config.yaml
model: "masked image model"
dataset: "photos of plants, animals and fungi (iNaturalist)"
train_examples: 77898
image_size: 40
crop_scale_min: 1
horizontal_flip: true
method: "mae"
mask_ratio: 0.6
loss: "mse"
encoder_arch: "vit"
encoder_norm: "layernorm"
encoder_norm_position: "sandwich"
encoder_activation: "gelu"
encoder_mlp_ratio: 4
encoder_head_dim: 64
encoder_fused_qkv: true
encoder_bias: "qkv"
encoder_qk_norm: false
encoder_parallel_block: false
encoder_inner_norm: false
encoder_drop_path: 0.05
encoder_patch_size: [4, 4]
encoder_layers: 10
encoder_width: 192
encoder_positions: "learned"
decoder_width: 128
norm_pix_loss: false
decoder_layers: 6
init: "torch_default"
optimizer: "muon"
muon_scale: "match_rms_adamw"
learning_rate: 0.0068
momentum: 0.98
nesterov: true
orthogonalizer: "newton_schulz_5"
adamw_lr_other_params: 0.0015
max_grad_norm: 1.0
max_steps: 13100
batch_size: 256
epochs: 43.1
lr_schedule: "linear"
final_lr_fraction: 0.05
warmup_steps: 2620
weight_decay: 0.03
adamw_weight_decay_other_params: 0
Rows from block 2 of the encoder, named by matrix and row number. Rows with one number belong to one attention dimension. Each number is 128 + 24 x the weight over the matrix's rms, rounded and kept within 0 to 255. All counts start at 0.
# v: attention query, key and value (stacked) (encoder.blocks.2.attn.qkv.weight, 576x192, the v third), inputs 96-191
# proj: attention output (encoder.blocks.2.attn.proj.weight, 192x192, transposed), outputs 96-191
v.41 [144 167 110  97 102 109 167 170 117 144 106 138 152 103  90 131 111 125 109  98 133 118 151 156 124 153 143 131 129 156 120 160 136 137  64 148 142  88 145 153 118  80 137 139 109 128 134 150 126 136 113 138  99 129 118 135 111 130 109 129 125  89 134 105 154 105  90 130 125 125 133 122 106 145 154  95 109 128 140 118 148 153 152 111 152 133 140 137 144 114 129 117 121 206  94 145]
v.42 [115 139 137 134 160  84 122 133 104 125 130 119 154 152 150 147 115 155 136 163 171 126 115 177 128  89 105 126 143 153  93 100 113 110 119 109  96 132 152 106 114 126  84 131 146 134  95 103 144 129 127 110 111 120 121 101 127 143 129  82 161 158 154 121 162 146 129 127 139 125  85  73 102 111  85 124 126 155 131 121 115 112 137  98 150 129 121 127 104 101 138 103 115 109 173 129]
v.43 [158 159 156 112 155 112 134 136 138 131 157 101 143 155 119 108 161 117 100 126 127 124 122 120 136 129 138 130  98 109 119 111  97 120 151 130 150 158 139 107 156 119 178 129 149 128 129  98 147 131 149  95 118 133 141 123 150 154 114 111 113 128  93 139 115 119 126 116 143 117 130 135 122 159 123 127 115 119  92 129 123 115 131 141 148 177 128 129 136 127 124 165 112 123 127  80]
v.44 [132 111 140 200 106 169 124 183 132 168 136 123 140 147 108 118  61 129 161 218 116 144 134  55 130 155 114 176 140 124 123 103  86 121 140 146  91 174  58 113 126 108 120 118  99  96 128 135 113 131 193 158 177 120 105 132 118 119 115 107  74  99 126 105 133 105 163 144 112 124 124 200 110 153 128 147 198 117 164 137 172 120 131 121  62 130 162 105 114 102 162 179 138 206 117 106]
v.45 [126 160 115 128 133 128 153 113 108 122  95 170  85 148  95 146 147 153 140 186 113 143 133  99 144 172 118 101 107 109 137 116 120 138 120 133 144 105 114  99 167 107 111 126 124 113 150 136 162 123 136 143 128 114 133 124 142 113 154 134 111 111 106 110 134 171 159 112 154 125 105 152 103 107 139 118 131  90 140 129  70  87  86 135 115 147 110 137 147  93 132  94 125 106 131 135]
v.46 [143  87 121 150 130 129 124 124 158 100 119 120 139 139 159 142 121  85 154 114 107 131 137  97 150 162 155  81  88 116 139 107 130 119 145 166 124 103  89 146 109 153 115 127 119  82 136 136 119 143 104 141 118  96 132 119 144 129 221 162 140 128 133 135 129 105 119 141 127 104 137 149 132 126  93 154 113 126 138 113 141 139 119 125 114  70 137 128 146 153 138 128 110 124 156 108]
v.47 [118 142 135  96 156 128 117 138  88 112  98 138 151 110 141 119 107 172 106 148 121  95 124 152 126 134 122 130 132 153 146 116 128  79 105 113 106 115 111 118 165 107 118 104 126 148 125 100 147 160 117 104 172 133 160 143 150 109 137 170 133 119 150 142 130 134  84 174 109 131 117  98 138 138 180  83 142 110 164 134 112 130 100 154 126 142 122 136 146 102 143  75 142 114 117  84]
v.48 [ 81 124 110 139 137 128 120 132  88 152 113 114 115 156 125 141 129  86 126 130 100 122 137 110 159 151 123 111 112 152 137 151 123 126 140 120 100 110  94 167 109 176 123  96 140 140  76 145 133 155 144 148 108 137 150 131 144 149 198 102 130 101 162 146 134 177 173 127 101 100 149 125 132 142 142 197 120 108 129 166  90 101 115 102 139 115  91 120  88 114 147 104 121  71 157 105]
v.49 [100 103 142 112 124 139 156 112 127 142 130 142 110 114 103  96 119  97 141 142 154 140 132 127 129 164 119 103  92 139  95 107 172 148 128 124 122  89 106 124 140 156 115 141 134 149 112 144 151  97 110 146  93 111 137 143 109 120 150 108 144 102 152 112  99 122 131 137 148 126 151  96 125 135 144 136 123 148 109  96 195 122  85 147 160 131 105 156 131 164 145 125 152 160 140 115]
v.50 [117 148 130  94 127  88  99 150  90 106  99 178 109 104  90  98 113 145  91 119 153 152 131 119 144 125 139 141 142 130 133 118 142 124 130  66 153  71 134 110 132 117 167 160 121 112 110  82 106 168 122 145 116 121 121 153 147 124 115 147 150 160  94  97 113 124 127 133 123 164 102 120 107 132 102 144  89 135 155 131 125 145 126 148  99 155  80 129 137 157 121 115 148  98 134 110]
v.51 [129 130  98 150 160 149 125 136 108 119 144 139 163 108 107 160 168 133 161  88  87 144 188 131 125 146  92 101 146 176 162 131 124 154 157 127 126 171 112 130  97 121 169 128 132 136 129 144 136 109 118 117 168 123 115 107 131 104 143 131 134 152 126 151 128 127 185 145 141 116  84 146 122 129 128 153 104 141 110 111 139 109 150 136  99 129 115 133 120 118 156  75 126 107 131  84]
v.52 [164 100  84 106 163  94 138 119 146 161 137 140 113 146 155 119 138 145 105 128 127 148 129 138 138 130 133 156 117 112  81 139 110 120 164 127 137 144 113 153 146 139  86 145 116  94 143 133 128 140 129 125 104 123 124 114 140 130 105 134 123 136  95 138  78 117 101 152  99 127 138 142 113 128 129 134 180  86 137 111 106 118 134  95 133  99 153 128 143 115 155 120 135 114  94 123]
v.53 [107 147 135 104 129 142 112 120 110 124 121  76 154 151 118 157  99 136 124 162 129 138 116 175 126 125 133 140 146 108 125 166 172 139  94 130  95 129 142 117 142  98 102 124 152  87 169  94  78 115 107 129 126 129 162 193 122 138 111 157 156 111 106 126 139 182 107 112 123 133  97  83 129 133 161  82 127 139 120 138 132 132  98 133 102 134 113 152 151 139 115 120 141 129 135 187]
v.54 [126 158  73 150 127 170 110 102 141 127 141 113 136 104 120 113 121 105 150 116 101 107 100 133  92  82 120 141 176 133 139 110 161 155 106 135 124 162 130 163  95 153 140 157 116 122 167 154 130 126 155 137 130 128  93  82 119 158 157 112 115 153 143 105 141 162 125 119 135 154 134 115 128 120  93 161 122 116  79 110 149 158 140 122 115 118 120 125 118 107 158 109 135 132 134 141]
v.55 [100 151 134 113 139 139 132 162 157 132 129 102 102 129 167 110 116 147  92 124 109 146 118 111 120 128 139 112 145 172 136 120 164 117 142 103 107  93  77  97 184  81 177 121 116 119  99 154 132 148 133  79 168 148  98 118 153 108 117 136 166 123 155 118 138 108  79 109 124 108 144 144  84 145 205 164 140 174  96 171  28 164 136 125 150 131 109 155 134 123  94 128 134  90 156  82]
v.56 [118 114 142 117 111 135 116 119 137 121 150 139 132 161  72 166 139 138  69 129 119  93 129 144 166 114 150 105 112 136 113 131 159 140 125 134 132 117 145 123 161 118 115 119 123 112 149 142 121 159 129 107 125 125 119 126 121 120 123 157 102 115 142 112 157 172 126 113 137  74 112 113 122 137 128 131 123 135  95 101  95 132  92 146 134 121 167 171 129 135 114 130 154 161 155 163]
v.57 [150 115 139  95 154 134 137 151 104 158 112 154 155 143 109 107  91 159 119 105 140 121  90 133 132 140 151 128 162 122 126 161  95 120 115 126 132 137 173 104 150  81 136 146 131 131 141  82 131 145 133 116 118 130 131 128 144 163  87  98 131 155 104 119 143 136 116  98 146 127 107 127 110 164  93  67 136 159 114 144  86 126 132 124 124 138 107 112 128 109 119 127 167 133 138 123]
v.58 [125 122 138 162 108 161 102 108 136 119 143 148 143 107 122 136 100  97 162  70 127 174 121 115 131 119 106 104 108 105 145 105 129 153 146 125  69 142 132 113  84 170 157 159 133 166 117  94 136 109 166 166 156 147 146  97 115 185 178 102 119 115 140 124 134 125 141 119 167 120 142 123 127 157 110 147 114 130 142 138 125 127 118 122 166 119 140 150 119 128 121 127 115 116 146 112]
v.59 [120 132 122 109 168 129 158 168 113 139 145 105 151 113 109  96  97 139 165  96 145 115 111  95  98 111 133 166 172 119 125 182 130 109 136 102 113 173 118 127 137  87 170 151 138 151 114  85  97 121 150 103 135 161 132 122 184 189  85 125 151 101 121 109 113 164 122 116 122 155 113 126 119 128  53 109  89 138 100 145 127 123 164 119 113 161 151 143 115 167 106 167 101 120 117 147]
v.60 [153 145 160 117 117  78 102 119 149 100 111 141 156  91 150 163 144 164  76 175 119 126 131 106 115 135 135  96 171 174 130 111 161  70 119 120 126 128 104 117 143  99 127 128 175 127 150  73 125  98 117 121 107 107 124 167 136 118 135 141 168 150 117 136 119 160 107 124 127  94 113  97 173  69 150 117 137 148 137 100 129 131  77 169 141 166 137  84 101 120 107 106  75 124 143  99]
v.61 [ 95 129 115 121 128 149 163 125 116 129 140 130 106 123 104 112 136 116 150 145 130 106 149 127  89 141 121 144 151  95 126 129 115 136 130 120 150 130 122 105  93 114 125 106 133 130 116 148 115  99 117 112 163 119 114 130 127 145 144 112 118 137 162 150 121 145 106 105 155 120 120 102  87 113  91 135 141 156 115 156 162  95 149 138 130 157 141 146 119 107 137 115 135 137 132 105]
v.62 [143 155 133 116  88 133  86 114 123 109 115 129 130 155 147 144 138 105 141 171 158 130 133 120 121 147 116 150  91 151 133 143 101 120  94  91 117 125 142 115  76 172 119 122 133 162 158 127 125 121 118 126 111  86  91 128 130 108 102  89 151 138  95 121 148 160 143 147 126 143 122 155 127 151 113 120 145 122 146 113 100 130 102 151 173 162 142 121 141 110  99  86 148 126 133 110]
v.63 [133 113 170 166 115 143  80 121  92  96 123 126 107 119 124 158 142  84 143 105 105 126 142 127 129 153 139 144 124 124 185 144 116 138  78  82 122 124 126 152 112  97 135 101 130 104 122 154 160 116 145 143 172 143 149 135 114 121 127 140 138 130  87 125 146  94  97 136 151 120 131 131 126 170 120  87  91 117 119 148 149 139 160  93 155 120  94 108 131 116 108 140 113 135 155 155]
v.64 [179 141  70 101 114 131  94 118 123 150 106 134  80 125 130 142 128 149 142 100 145  83 140 170 178 137 114 160 112 121 117  93 105 161 159 141 115 109 139 165 151 134  90  74 157 110 137  52 155 158 116  75 132 130  98 134 120 114 118 169 122 150 125 143 136 133 105 101 131 119 138 129  91 124 140 116 150 133 115 158 120  89 108  82 162 156 128 140 123 103 106 144 149 150 108 135]
v.65 [139 151 116  98 163 143 110 149 140 125  94 155 146 110 113 108 118 134 115 128 128 102 117 137 117  83 128 143 144 128 132 115 144 108 145 135 148 117 123 134 143 133 147 156 131 154 119  96 137 134 110 115 134 117  87 118 124 145  93 140 135 142 146 118 132 118 128 169  74 154 110 125 119 120 183 143 120 156 122 150 155 150  98 135 117 114 118 143 145 177 136  95 119 111 130 123]
v.66 [126 121 113 119 130  86 124 136 132 135  86  95  88 136 141 163 114 131 105 116  98 121 123 127 122 109 164 141 142 152 117 125 100 116 152 121 146 128 152 102 119 105  83 134 128 157 113 121 123 119 107 131 142 125 130 120 155 140 105 116 114 127 131 116 138 162 125 116 101 124 132 111 122 132 130 128 113 120 147 145 126 138 147 126 102 143 137 127 113  99 113 115 135 133  83 109]
v.67 [159 101  99 141 122 146 135 141 119 109 160 103 128 150 103 115  88 119 148 113  82 110 177 146 112 137 145 178 103 125  96 140 112 116 128 107  91 145 124 170  94 138 137 136 132 111 124 134 102 189 115 157  93 117 126 136 139 160 108  59 146 125 107 173 137 132 141 125 122 145 141 103 122 111  44 128 133 165 134 136 151 113 156 131 119  94 158  90 112 103 135 141  97 168 126 134]
v.68 [110 136 121 151 163 127 139 116 150  89  94 119 124 163  97 130 165 164 146 114 108 100 113 109  92 108 137 129 146 172 120 127 111 127 127  61 145 135 141  76 149 121 181 136 142 145 137  93  97 111 134 162  94 133 163  84 100 137  76 112 132 170 150 110 112 110 143 122 151 161  58 139 151 119 139 114  98 156 117 104 133 129 107 140 119 169 120 116 177 106 132 105 134 103 111 127]
v.69 [131 103 169 166 167 119 121  97 140 111 201 130 144 161 101 113 172 137 101 127 167 179 130 135 141 104 152 150 147 114  96  98 120 133 117  87 108 128 145 126 128 114 147 137 148 100 117 127 144 114 137 132 127 145 111 133 155 101 101 122 137  93 117 139 157  90 160 132 150 122 168 155 102 145  92 126 133 148 139 117 102 122 150 125 100 110 141 100 136 141 105 135  81 139  62 110]
v.70 [112 125 132  90 152 135 172 130 120 156  71 121  90 107 131  80 136 139 113 162 113 148 153 115 160 116 107 128 123 145 153 125  93 104 130 133 118  93 137  80 181 150 127 121 121 117 183 145  94 119 151 113 155 106 140 153 148 122  82 183 121 121 114 115 160 177 155 116 133  87 104 162  97 127 143 129 140 113 112 118 108 163 103 132 129 151 122 124 105 134 133 122 165 135 107 154]
v.71 [121 167 142 121 147 133 124 152 116 116 125  94 111 114 144 128 121 153 127 156  97 142 140  87 125  96 157 149 120 136 104 150 121 115 174 103 144 126 148 123 166 122 135 108 169 129 177 136  62 125 121  96 144 132 142  98 136 154  83 119 123 138 113 113 122 146 127 132 103 137 126 147 106 133 129 162 130 143 109 122 131 143 102 150  73 139 137  88 158 138 106 137 123 151 121  82]
v.72 [143 133 124 140  86 132 133  76 212  98 145 144 106 142 137 144 161  89 145 161 120 162 153 146 120 153 100 152  79 142 153  65 142 138 126  97 135 107  86 164 116 139  72  98 141 114 128 115  98 118 158 124 145 142 131 115  82  99 169 146 128 159 119 126  98  92 102 142 214 110 138 125 176 171 102  86 155 122 122  94 161  90 111 113 141 126 103  94 166 170 103 124 139 148 156 169]
v.73 [167 153 129 103 129 100 149 124 134 157 123 107 103  92 166 168 146 114 148  81 124 118  75 141  97 126 130  83 133 143 104 117 118 157 155  85 145 122 133 128 175 139 149 121 121 112  84  70 119 138  86 119 112 162 103 159 155 154 140 153 143  98 103 111 135 159  80 111 110 131 142 146 108  83 131 132 117 147 139 140 111 150 107  98 117 138 114 138 141 122 111 128 123 102 117 123]
v.74 [109  99 114 102 128 128 131 146 143 128 135  94 155 159 163 141 110  98 157 143 163 117  97 132 149 149 192 144  97 131 116 145 143 132 141 132 133 182 124 154 142 159 135 148 130 138 119 118 133 153 137 150 131 132 170 131 150 136 172 153 131 106  95 144  90 111 138 134 116 128 118  99 153 108 117 115 135 123 118 133 127 120  98 112 102 105 129 140 126 138 115 116 128 123 120 118]
v.75 [142 165  96  78 111 165 109 139 117 133 119  86  75 163 144 152 101 149 123 142 115 133  97 126 108  75 123 173 137  99 118 124 118 179  84  76 137  85 109 105 149 132 146 108  88 115 105 106 151 145 102 143 165 106 119 131 131 101 114 111 126 147 144 108 160 124  75 129 156 179 112 105 131 128 100 139 103 162 131 135 112 141 133 170 143 191 127 172 154 135 119 123 125 137 131 113]
proj.41 [116 139 154 107 118 118 102 115 138 131 127 117 101 114 139 146  94 165 117 126 121  91 136  96 122 138 105  80 106 121 103 162 147 112 112 130 122  95 125 155 148 122 103 148 139 143 141 136 118 109  98  95 125 129 129 154 124 124 125  83 124 134  97 159 144 150 138 128 128 112 102 157 120 156 101 150 142 102 128 144 155 110 114 148 155 143 136  99 132 148 119 119 112  90 111 137]
proj.42 [115 157 123 105 121 135 137 200 145 122 119 121  89 121  98 114 169 120 123 128 135 119 119 122 158 120  81  88 118 121 140 154 135 111  88 151 132 154 108 139 156 104 104 106 126  90 121  91 140 131 121 125 123 155 112 122 150 125  85 135 123 111 120 128 136  82  81  90 142 134  96 130 152 183 140 110 108 110 104 117 139 141 132 148 120 189 133 137 144  86 122 102 138 183 117 145]
proj.43 [133 159 120 170 150 126 128 153 102 134 129  96 148 113 106 135 141 148 153 109 142 112 141 105 126 147 150 151 174 109 142 113 131 154 139 106 138 128 137 138 115 140 145  99 125 165 129 131 118 117 117 113 158 125 152 155 136 144 138 135 112 114 102 128 134 129 157 141  74 158 130 145 147 131 121 156 122 136 128 155 117 129  91 116  96 134 114 120  79 112 133  93 115 130 148 122]
proj.44 [ 64  88 205 184 144 108  86 158 161 138 129 129 172  93 122 147 117 131 145 151 106  91 109 143 126 131 146 145 142 135  78 108 128 155 174 126 132 152 151  75 151 101 143 105 136 150 133 116 158 173 114 153 165 140 158 119 123 147  91 132 136 127 128 101 157 114  99 156  99 116 141 118 133 136 159  92 110 161 100 189 111 144 123  57 117 115 134  83 142  68 110  81  44  55 129  69]
proj.45 [114 152 127 116 126 112 141 123  89 116  64  99 112 125  96 174 145 125  97 102 136 160 188 151 138 158  82 122 103 130 126 128 130 112 137 160 107 126  90 121 126 129 118 130 128 148 143 154 120 111  80 136 120 137 165 157  98 144 127  83 126 134 115 115 138 140 144 111 109 143 155 125 173  95 125 109 108  90  93 155 133 119 120 100 148 149 133 171 138  64 133 102 149 149 174 128]
proj.46 [114 106 146 110  79 148 154 125 148 144 178 146  98 109 146 128 187  88 135 110  85 149 130 126 172 148 132 106 122 150 139 111 171 133 125 148 110 108 131 144 111 140 118 120 128 128 120 154 176 139 154 115 120 120 119 135  94 135 142 148 136 109 139 160 134 129  94 172 151  95 185 134 114 100 138 131 160 131 115 137 119 119 126 136 116  90  91 118 121 161 124 148 110 123 123 110]
proj.47 [123 125 122 119 101  93 154 135  85 129 122  71 141 122 144 160 136 110 176 113 159 137 124 129  87 164 132  98 188 126 109 125 112  92 127 113 128 121 105 128 152 126  93 138 171 130 137  89 145 131 100 107 133 127 144 147  89 116 158 163 139 128 126 148  97 100 147 102  86 127 127 100 102 134 155 142 170 115 134 181  66 158 103  79 100 131 171 139 142 125 127 105 130 137 119 136]
proj.48 [109 137  70 106 119 178 138 167 107 136 140 133  91 102 101 170 121 114 134 102 147 135 126 137 115 127 128 142 105  87 138 150 112 119 103 195 102 150  84 142 144 154 142  89 112 157 152 164 129 139 130 121 136 133 131 141 146 145 145 146 113 155 147 166 160  85 119  91 114 153  98 117  99 142  87 173 116 118 114 138 121  84 142 117 175 128  86 171 133  73 110 148 142 121 145 138]
proj.49 [121 115  98  93  98 122  96  78 120  99 136 119 134 128 142 131 159  91 102 159  56 139 130 156 127 129 151 160 109 124 144 136 113 140  68 141 113 109  99 135 107 161 126 184 107 110 101 162 104 152 118 110 109 114 102 144 148 138  84 101 120 141 148 175 102 159 122 135 150 110 161 109  78  99 119 148 120 163  82  95 168 123 124 144 162 162 128 119 121 144 118 151 116 106 118 152]
proj.50 [151 112 123 146 153  69 119 173 105 130  90  98 134 155 116 126 119 109 106  91 129  95 151 143  48 138  87 122 182 108 114 127 118 123 113 126 163 128 147 161 131  92 148 161 104 136 159 104 144 118 139 122 142 134 168 127 106  97 132 122 151 111  88 112 136  99 165 104 121 111 114 125 142 164 101  98 124  88 121 157 103 145 126 133 138 139 158 153 148 105 124 148 165 120 101 141]
proj.51 [149 146  77 112 112 114 146 138 120 134 116 146 104 111 123 140 133  97 173  95 124 137 152 137  87 135 113 108 127 171 122 129 103 114 111 175 111 141 115 119 119 120 154 123 128 111 156 146 136 157 156 107 161 128 137 106 108 165 140 149 124  91 159 183 120 121 141 131 103 111 126 113 143  99 149 164 157 138 149 132  96 116 152 120 174 119 139 143 137  73 139 116 169 166 103 118]
proj.52 [116  91 138 144  96 166 117 138 119 142 171 117 154 117 111  99 100 101 124 136 138 146  97 120 164 137 158 138 119 153 108  98 102 134 124 122 126 133 144 175 169 139 138 115 125 165 139 111 199 165 150 162  93 147 133 154 124  87 134 143 128  90 112  97 160 143 119 144 113 133 109 119 146 146  77  67 157 147 154 146 200 146 123  89  94  94 113 100 111 127 146 107  96 156 115 117]
proj.53 [121  97 152 118 140 126 143 138 148 112 118 109 148 108 132 139 117 128 133 131 113 140 150 121 167 117 120 173 135 113 147 104 129 132 119 118 110 139 140 125 169 106  71 127 144 142  96 116 125 134 108 142  97 121 123 120 142 121 119  89 137 106 124  95 117 128 154 148 131 140  92 120 113 136 160 149 106  97 137 125 112 183 132 135 128 126 144 108 142 126 175 104  84 152 138 162]
proj.54 [123 149  84  98 142 151 126 133 139 147 111 143 147 127 100 134 129 142 122 158 122 122 122 133 107 175  78 145  81 110 113 150 130  93 118 130  78 148 122  87 105 131 191 126 148 128 150 154 132  92 155 132  97 135 107  96 121 149 110 103 115  88 145 120 129 109 136 108 126 106 150 143 150 134 132 141 142 125 163 122 123  98 116 139 136 118 125 143 151 121 134 124 147 151 137 119]
proj.55 [ 93 157 108 117 143 129 110 127 143  98 100 151 131 131 151 191 168 116 139 116 151 132 160 150 152 121 135 119 107 106 125 159 146  79 146 163 172 147 108 115 116  91 144  47 118 166  98  87  90  88 138 118 137 107 121 106 105 142 124 152 111 120 119 108  88 143 117 119 128 102 112 131  89 164 146 151  95  92 125 114 138 134 137 110 124 136 133 204 164  78 129  92 163 113 155 159]
proj.56 [103 141 145 128 128 118 147 114 125 159 105 138 101 154 102 140 166 154 120 134 139 152 174  83 168 138 139 132 154 159 158 154 136 123 130 119 156  95 131 107 170  92  76 140 130 102 107 154 112 142  82 106 117 108 170  88 113 177 134 101 140 143 140 115 145 149 121 115 129 108 105 154 137 115 136 182 100 101 125 125 113 123 130 150 130 109 106 159 109 128 135 150 121  97  98 172]
proj.57 [120 128 136 156 167 108 135 151 120 135 105  94  95 114  87 118  96 106  88 102 179  62 149 132 131 128 129 110 125 111 124 141 145 105 130 126 104 142 142 131 152 106 138  85 126 148  91 110 106 132 128 119 142 141 147 141 126 146 111 131  98 172 133 110 117 145 177 149  72 157 120 129 176 125 171 110 176 114 113 117 100 122 139 124 110 167 142 144 123 114 158 110 127 183 134 109]
proj.58 [152 134  95 109 146 150 131 115 116 132 119 143 140 154  74 126 137 157 168 183 130 119 104 122 120 113 139 148  95 149 125 109 121 157 104 137 100 141 137 156 129 147 148 111 139  90 112 170 125 101 104 100 151 115 124 115 128 156 170 136 158 122 155 170 125 127 128 120 138 133 130  88 125  89 120 156 118 164 106 129 127  92 121 136 121 120 126 147 142 137 136 167 144 167  96 127]
proj.59 [152 163  86 156 149 138 139 139 187 145  80  95 166 136 109 115 111 120 134 133 127 106 124 118  64 115 152 163 154 115 115 107 138 122 119 121  85 191 147  80 129 121 151  95 152 137  94 115 129 139 140  91 149 121 119 111  96 156 122 130 154 140 142  93 124 142 162 119 127 141  80 132 122 154 142 120 112  92 133 119 141 133 138 175  91 145 139 145 112 102 159 140 136 146 144 132]
proj.60 [103 152 139 120 125 115 122 181 171 120  99 116 140 133 167 149 161 154 103 130 120 132 166 141 132 141 176 117 105 145 105  76 137 140  65 144 131 144  75  94 164 104 109 116 100 163  78 145 117 142 112 116 107 151 108 136 136 131 100 127 137 126 123 156  91 111 149 121  90 118 152 137 133 131 182 155 156 157 148 112 125  98 137 115  87 151 163 104  98 159 150 138 112 136  79  91]
proj.61 [122 104 114 118  75  85 157 130 146 147 110 113 150  99 109 103 145 103 144 128 119 125 106 129 131 156  81 132 115 117 133 124 145  91  91 156  96 156 156 122 128 167 139 132 155 126 119 109 164 152 119 113 142 117 107 105  67 146 145 142 134 139 136 122 116 128 109 146 130 148 121 118 148 120 104 149 171 112 103 115 128 122 127 135 129 163 148 124 136 142 159  82 119 128 143 111]
proj.62 [114 132 135 132 122 137 136 143 140 125 106 109 146 146 146 123 125 119 124 168  93 129 160 130  79 154 103 151 118 103 143 137 162 160  69 108 130 137 124  97 130 136 128 119 146 100 141 158 122 125 135 148 133 138 159 106 144  83 118 157 139 150 114 138 114 135 116 141 109 143 133  89 140 144 122 138 146 119 103 119 109  87 125 112 117 124 160 129 109 128 124 126 118 136 105 112]
proj.63 [137 123 102 131 155 135 159 129 143 100 130 150 107 129 148 118 113 163 152  99 156  95 110 111 131 104 153 119 134 120 131 123 150 149 117 138 112 142 105 142 130 106 147 143 137 112 106 161 106 106 124 112 135  89 128  99 119 153 137 131 152 149 142 134 121 120 174 119 107 155 106 121 127 114 120 135 123 104 112 101 127 134 172 180 108 101 140 143 122 136 133 139 120 126 139 132]
proj.64 [146 140  85 143 131 113 103 130 100 100 106 115 146 143 121 128 120 118 155 147 155 173 130 102  90 150 112  89 146 148  91 146 158 123 135 142 141 135 134 146 149 133 141 134 128 123 133 147 133 121 128  88  84 154 117 160 129 139 127 137 104 130 123  77 128 138  87  99 141 130 133  95 144 120  93 127 100  80  82 154 130 142 116 151 157 129 127 171 113 114 131 145 103 114 121 147]
proj.65 [144 146 144 120 130 129 129 137 120  73 140 104  91 135 132 126 130 130 124 137 140 125 121 152 157 154 171 116 139 127 124 126 109 109 146 182 104 130 113 142 138 115 137 108 115 139  94 127  85 100 150  71 152 111 118 145 119 150 138  55 127 153 139 112  93 126 121  98 108 147 121 159 142 132 136 162 141  88 153 145 117 128 158 114 135 162 176 136 175 117 131  96 108 120 105 124]
proj.66 [116 141 130 124 138 116 121 158 129 149  86 104 122 135  97 133 122 136 109 136 178 153 143 123 135 141 116  77 139 157 133 110 111 110 154 119 132 122 146 122 144  77 141 129  92 202 133 137 126 124 135 151 147 167 109 148 145 132 116 110 148 121 115  77 138 124 100 106  83 141  94 100 170 141  93 108 120 122 131 136 129 140 114 121 116 150 135 137 158 131 117 107 162 138 135 129]
proj.67 [126 135 108 113 166 108  96 159 137 168  89 120 163 102  40 102  90  76 132 125 135 151 111 107  85 134 134 144 133 137 122 130 131 181 156  77 109 112 126 125 143 150 143 119 107 131 172 124 157 219 135 155 131 147 122 118 127 132 143 123 142 153 107 117 181  92  95 111 146 116 138 102 120 160  90 123 153 161 128 116 154 114 173 102  80 138 131 117 124 111 182 161 145 147 123 117]
proj.68 [172 201 118 131 118  85 160 162 125 109  92 123  98 138 124 116 124 131 153 160 129 107 124 123  87 100 120 144 135 125 120 105 124 107 104 112 165 167 122 136 128 119 145 151 131 117  97 118 142 120 120  91 167 154  70 120 132 132 100  96 128 169 157 140 124  77 166 119 107  85 130 115 173 130 141 160 128 103 153 135 115 127 142 124  86 116 166 115 116 141 136 178 164 126 117 127]
proj.69 [120 139 170 150 133  98 103 158 158  94 130 133 110 113 170 144 101  93 174 115 110 108 178  97 127 139 124 148 166 164 172  93 144 162 124 123 147 137 133 108 122 138  92 168 133  95 111  90 128 133 113 160 108  97 111 126 114 128  91 110 132 111  79 149 126  78 183 154 139 136 103 115 160 120 129 109 145 173 105 105 150 123 125 152 121 119 140  94 120 129 136 144 111 108 105 122]
proj.70 [127 132 148 124 133 118 118 109 109 109 139 104 119 141 141 190 159 139  95 121 144 132 154 102 142 141 132 141 161 118 122 113 182  66 123 133 133 128 167 130 177 106  82 153 116 108 110 125 125 111  82  93 102 132 156 103 118 101 157 119 130  80 160 100 117 157 108 125 100 122 116 171  96 105 160 111 145  83 152 158 118  89 113 119 133 162 113 143 136 110  85  97  95 171 175 125]
proj.71 [116 141 179 143 152 122 162 178 111 113 105  98 135 146 100 173 143 120 124 142 150  85 106 130 142 106 123 115 174 135 126  96 138 133 144 132 148 137 111 120 148  77 111 148 117 156 132  93 130 143 119 141 120 143 127  79 128 130 136 121 155 129 141  81 116  85 162 148  79 135 113 133 164 110 121 116 112 124 141 132 139 122 144 102  81 154 135 163 162 112 100 119  87 150 118 119]
proj.72 [178 136 156 160 134 124 156 137 109 142 155 114 141 151 203  74 126 106 161  72 103 116  87 130  76 115 110 160 141 135 122 118 121 138  95 115 154 111  73 131 107 164 123 157 105 110 107 116 137  92 149 150 129 121 165 142 143 159 121 177 110 139 141 178 180 106 139 178 152 131 148 140 120 124  80 114 132 133  92 107 101  96 107 106  90  87 124 105 141 192 181 185 151  93 135 110]
proj.73 [128 133  97 144 151 115 108 142 134 108  90 151 126 139 111 140 135 145  92 101 138 169 135 168 121 116 105  82 131 141  89 100 130 137 117 100 103 131 139 141 119  85 135  86 159 146 141  99 127 157 124 116  95 123 106 105 102 123 100 101 124 195 138 119 130 117  99 109 118  94 137  65 123 133 144 182 133 113 110 134 128 120 146 127 151 141 110 178 156 141  99 137 156  96 159 155]
proj.74 [127 133 153 115 143 136  91 102 134 141 130 112 109 113 140 104 131 106 162 108 136 151 112 125 131 180 179  85 152 162 119  87  94 148 122 116 129 138 125 171 136 118 177 143 135 140 145 169 105 142 106 150 102 161 114 150 118 136 126 158 110  88 121 112 113 113 114 116 119  86 148  88 140 132 109  93 142 154 140 165 143 163 120 146 143 121 110 149 122 150 154 155 144 114 102 127]
proj.75 [110 120  97 143 146  76 147 135 168 127  71 131 146 117 122 121 123 173 142 182 160 137 114 150  68 116  97 147 138 127 137 144 125 146 135 116 159 155  90  64 165  92 142 125 112  90 143  89 151 110 114 144 174 143  99  82 114 114  95 109  98 145 126 139 131 104 138  60 149 117 112 121  87 156  86 118 112 124 133 159 118 138 127 133 131 163 186 137 120 145  93 125 138 145 108 140]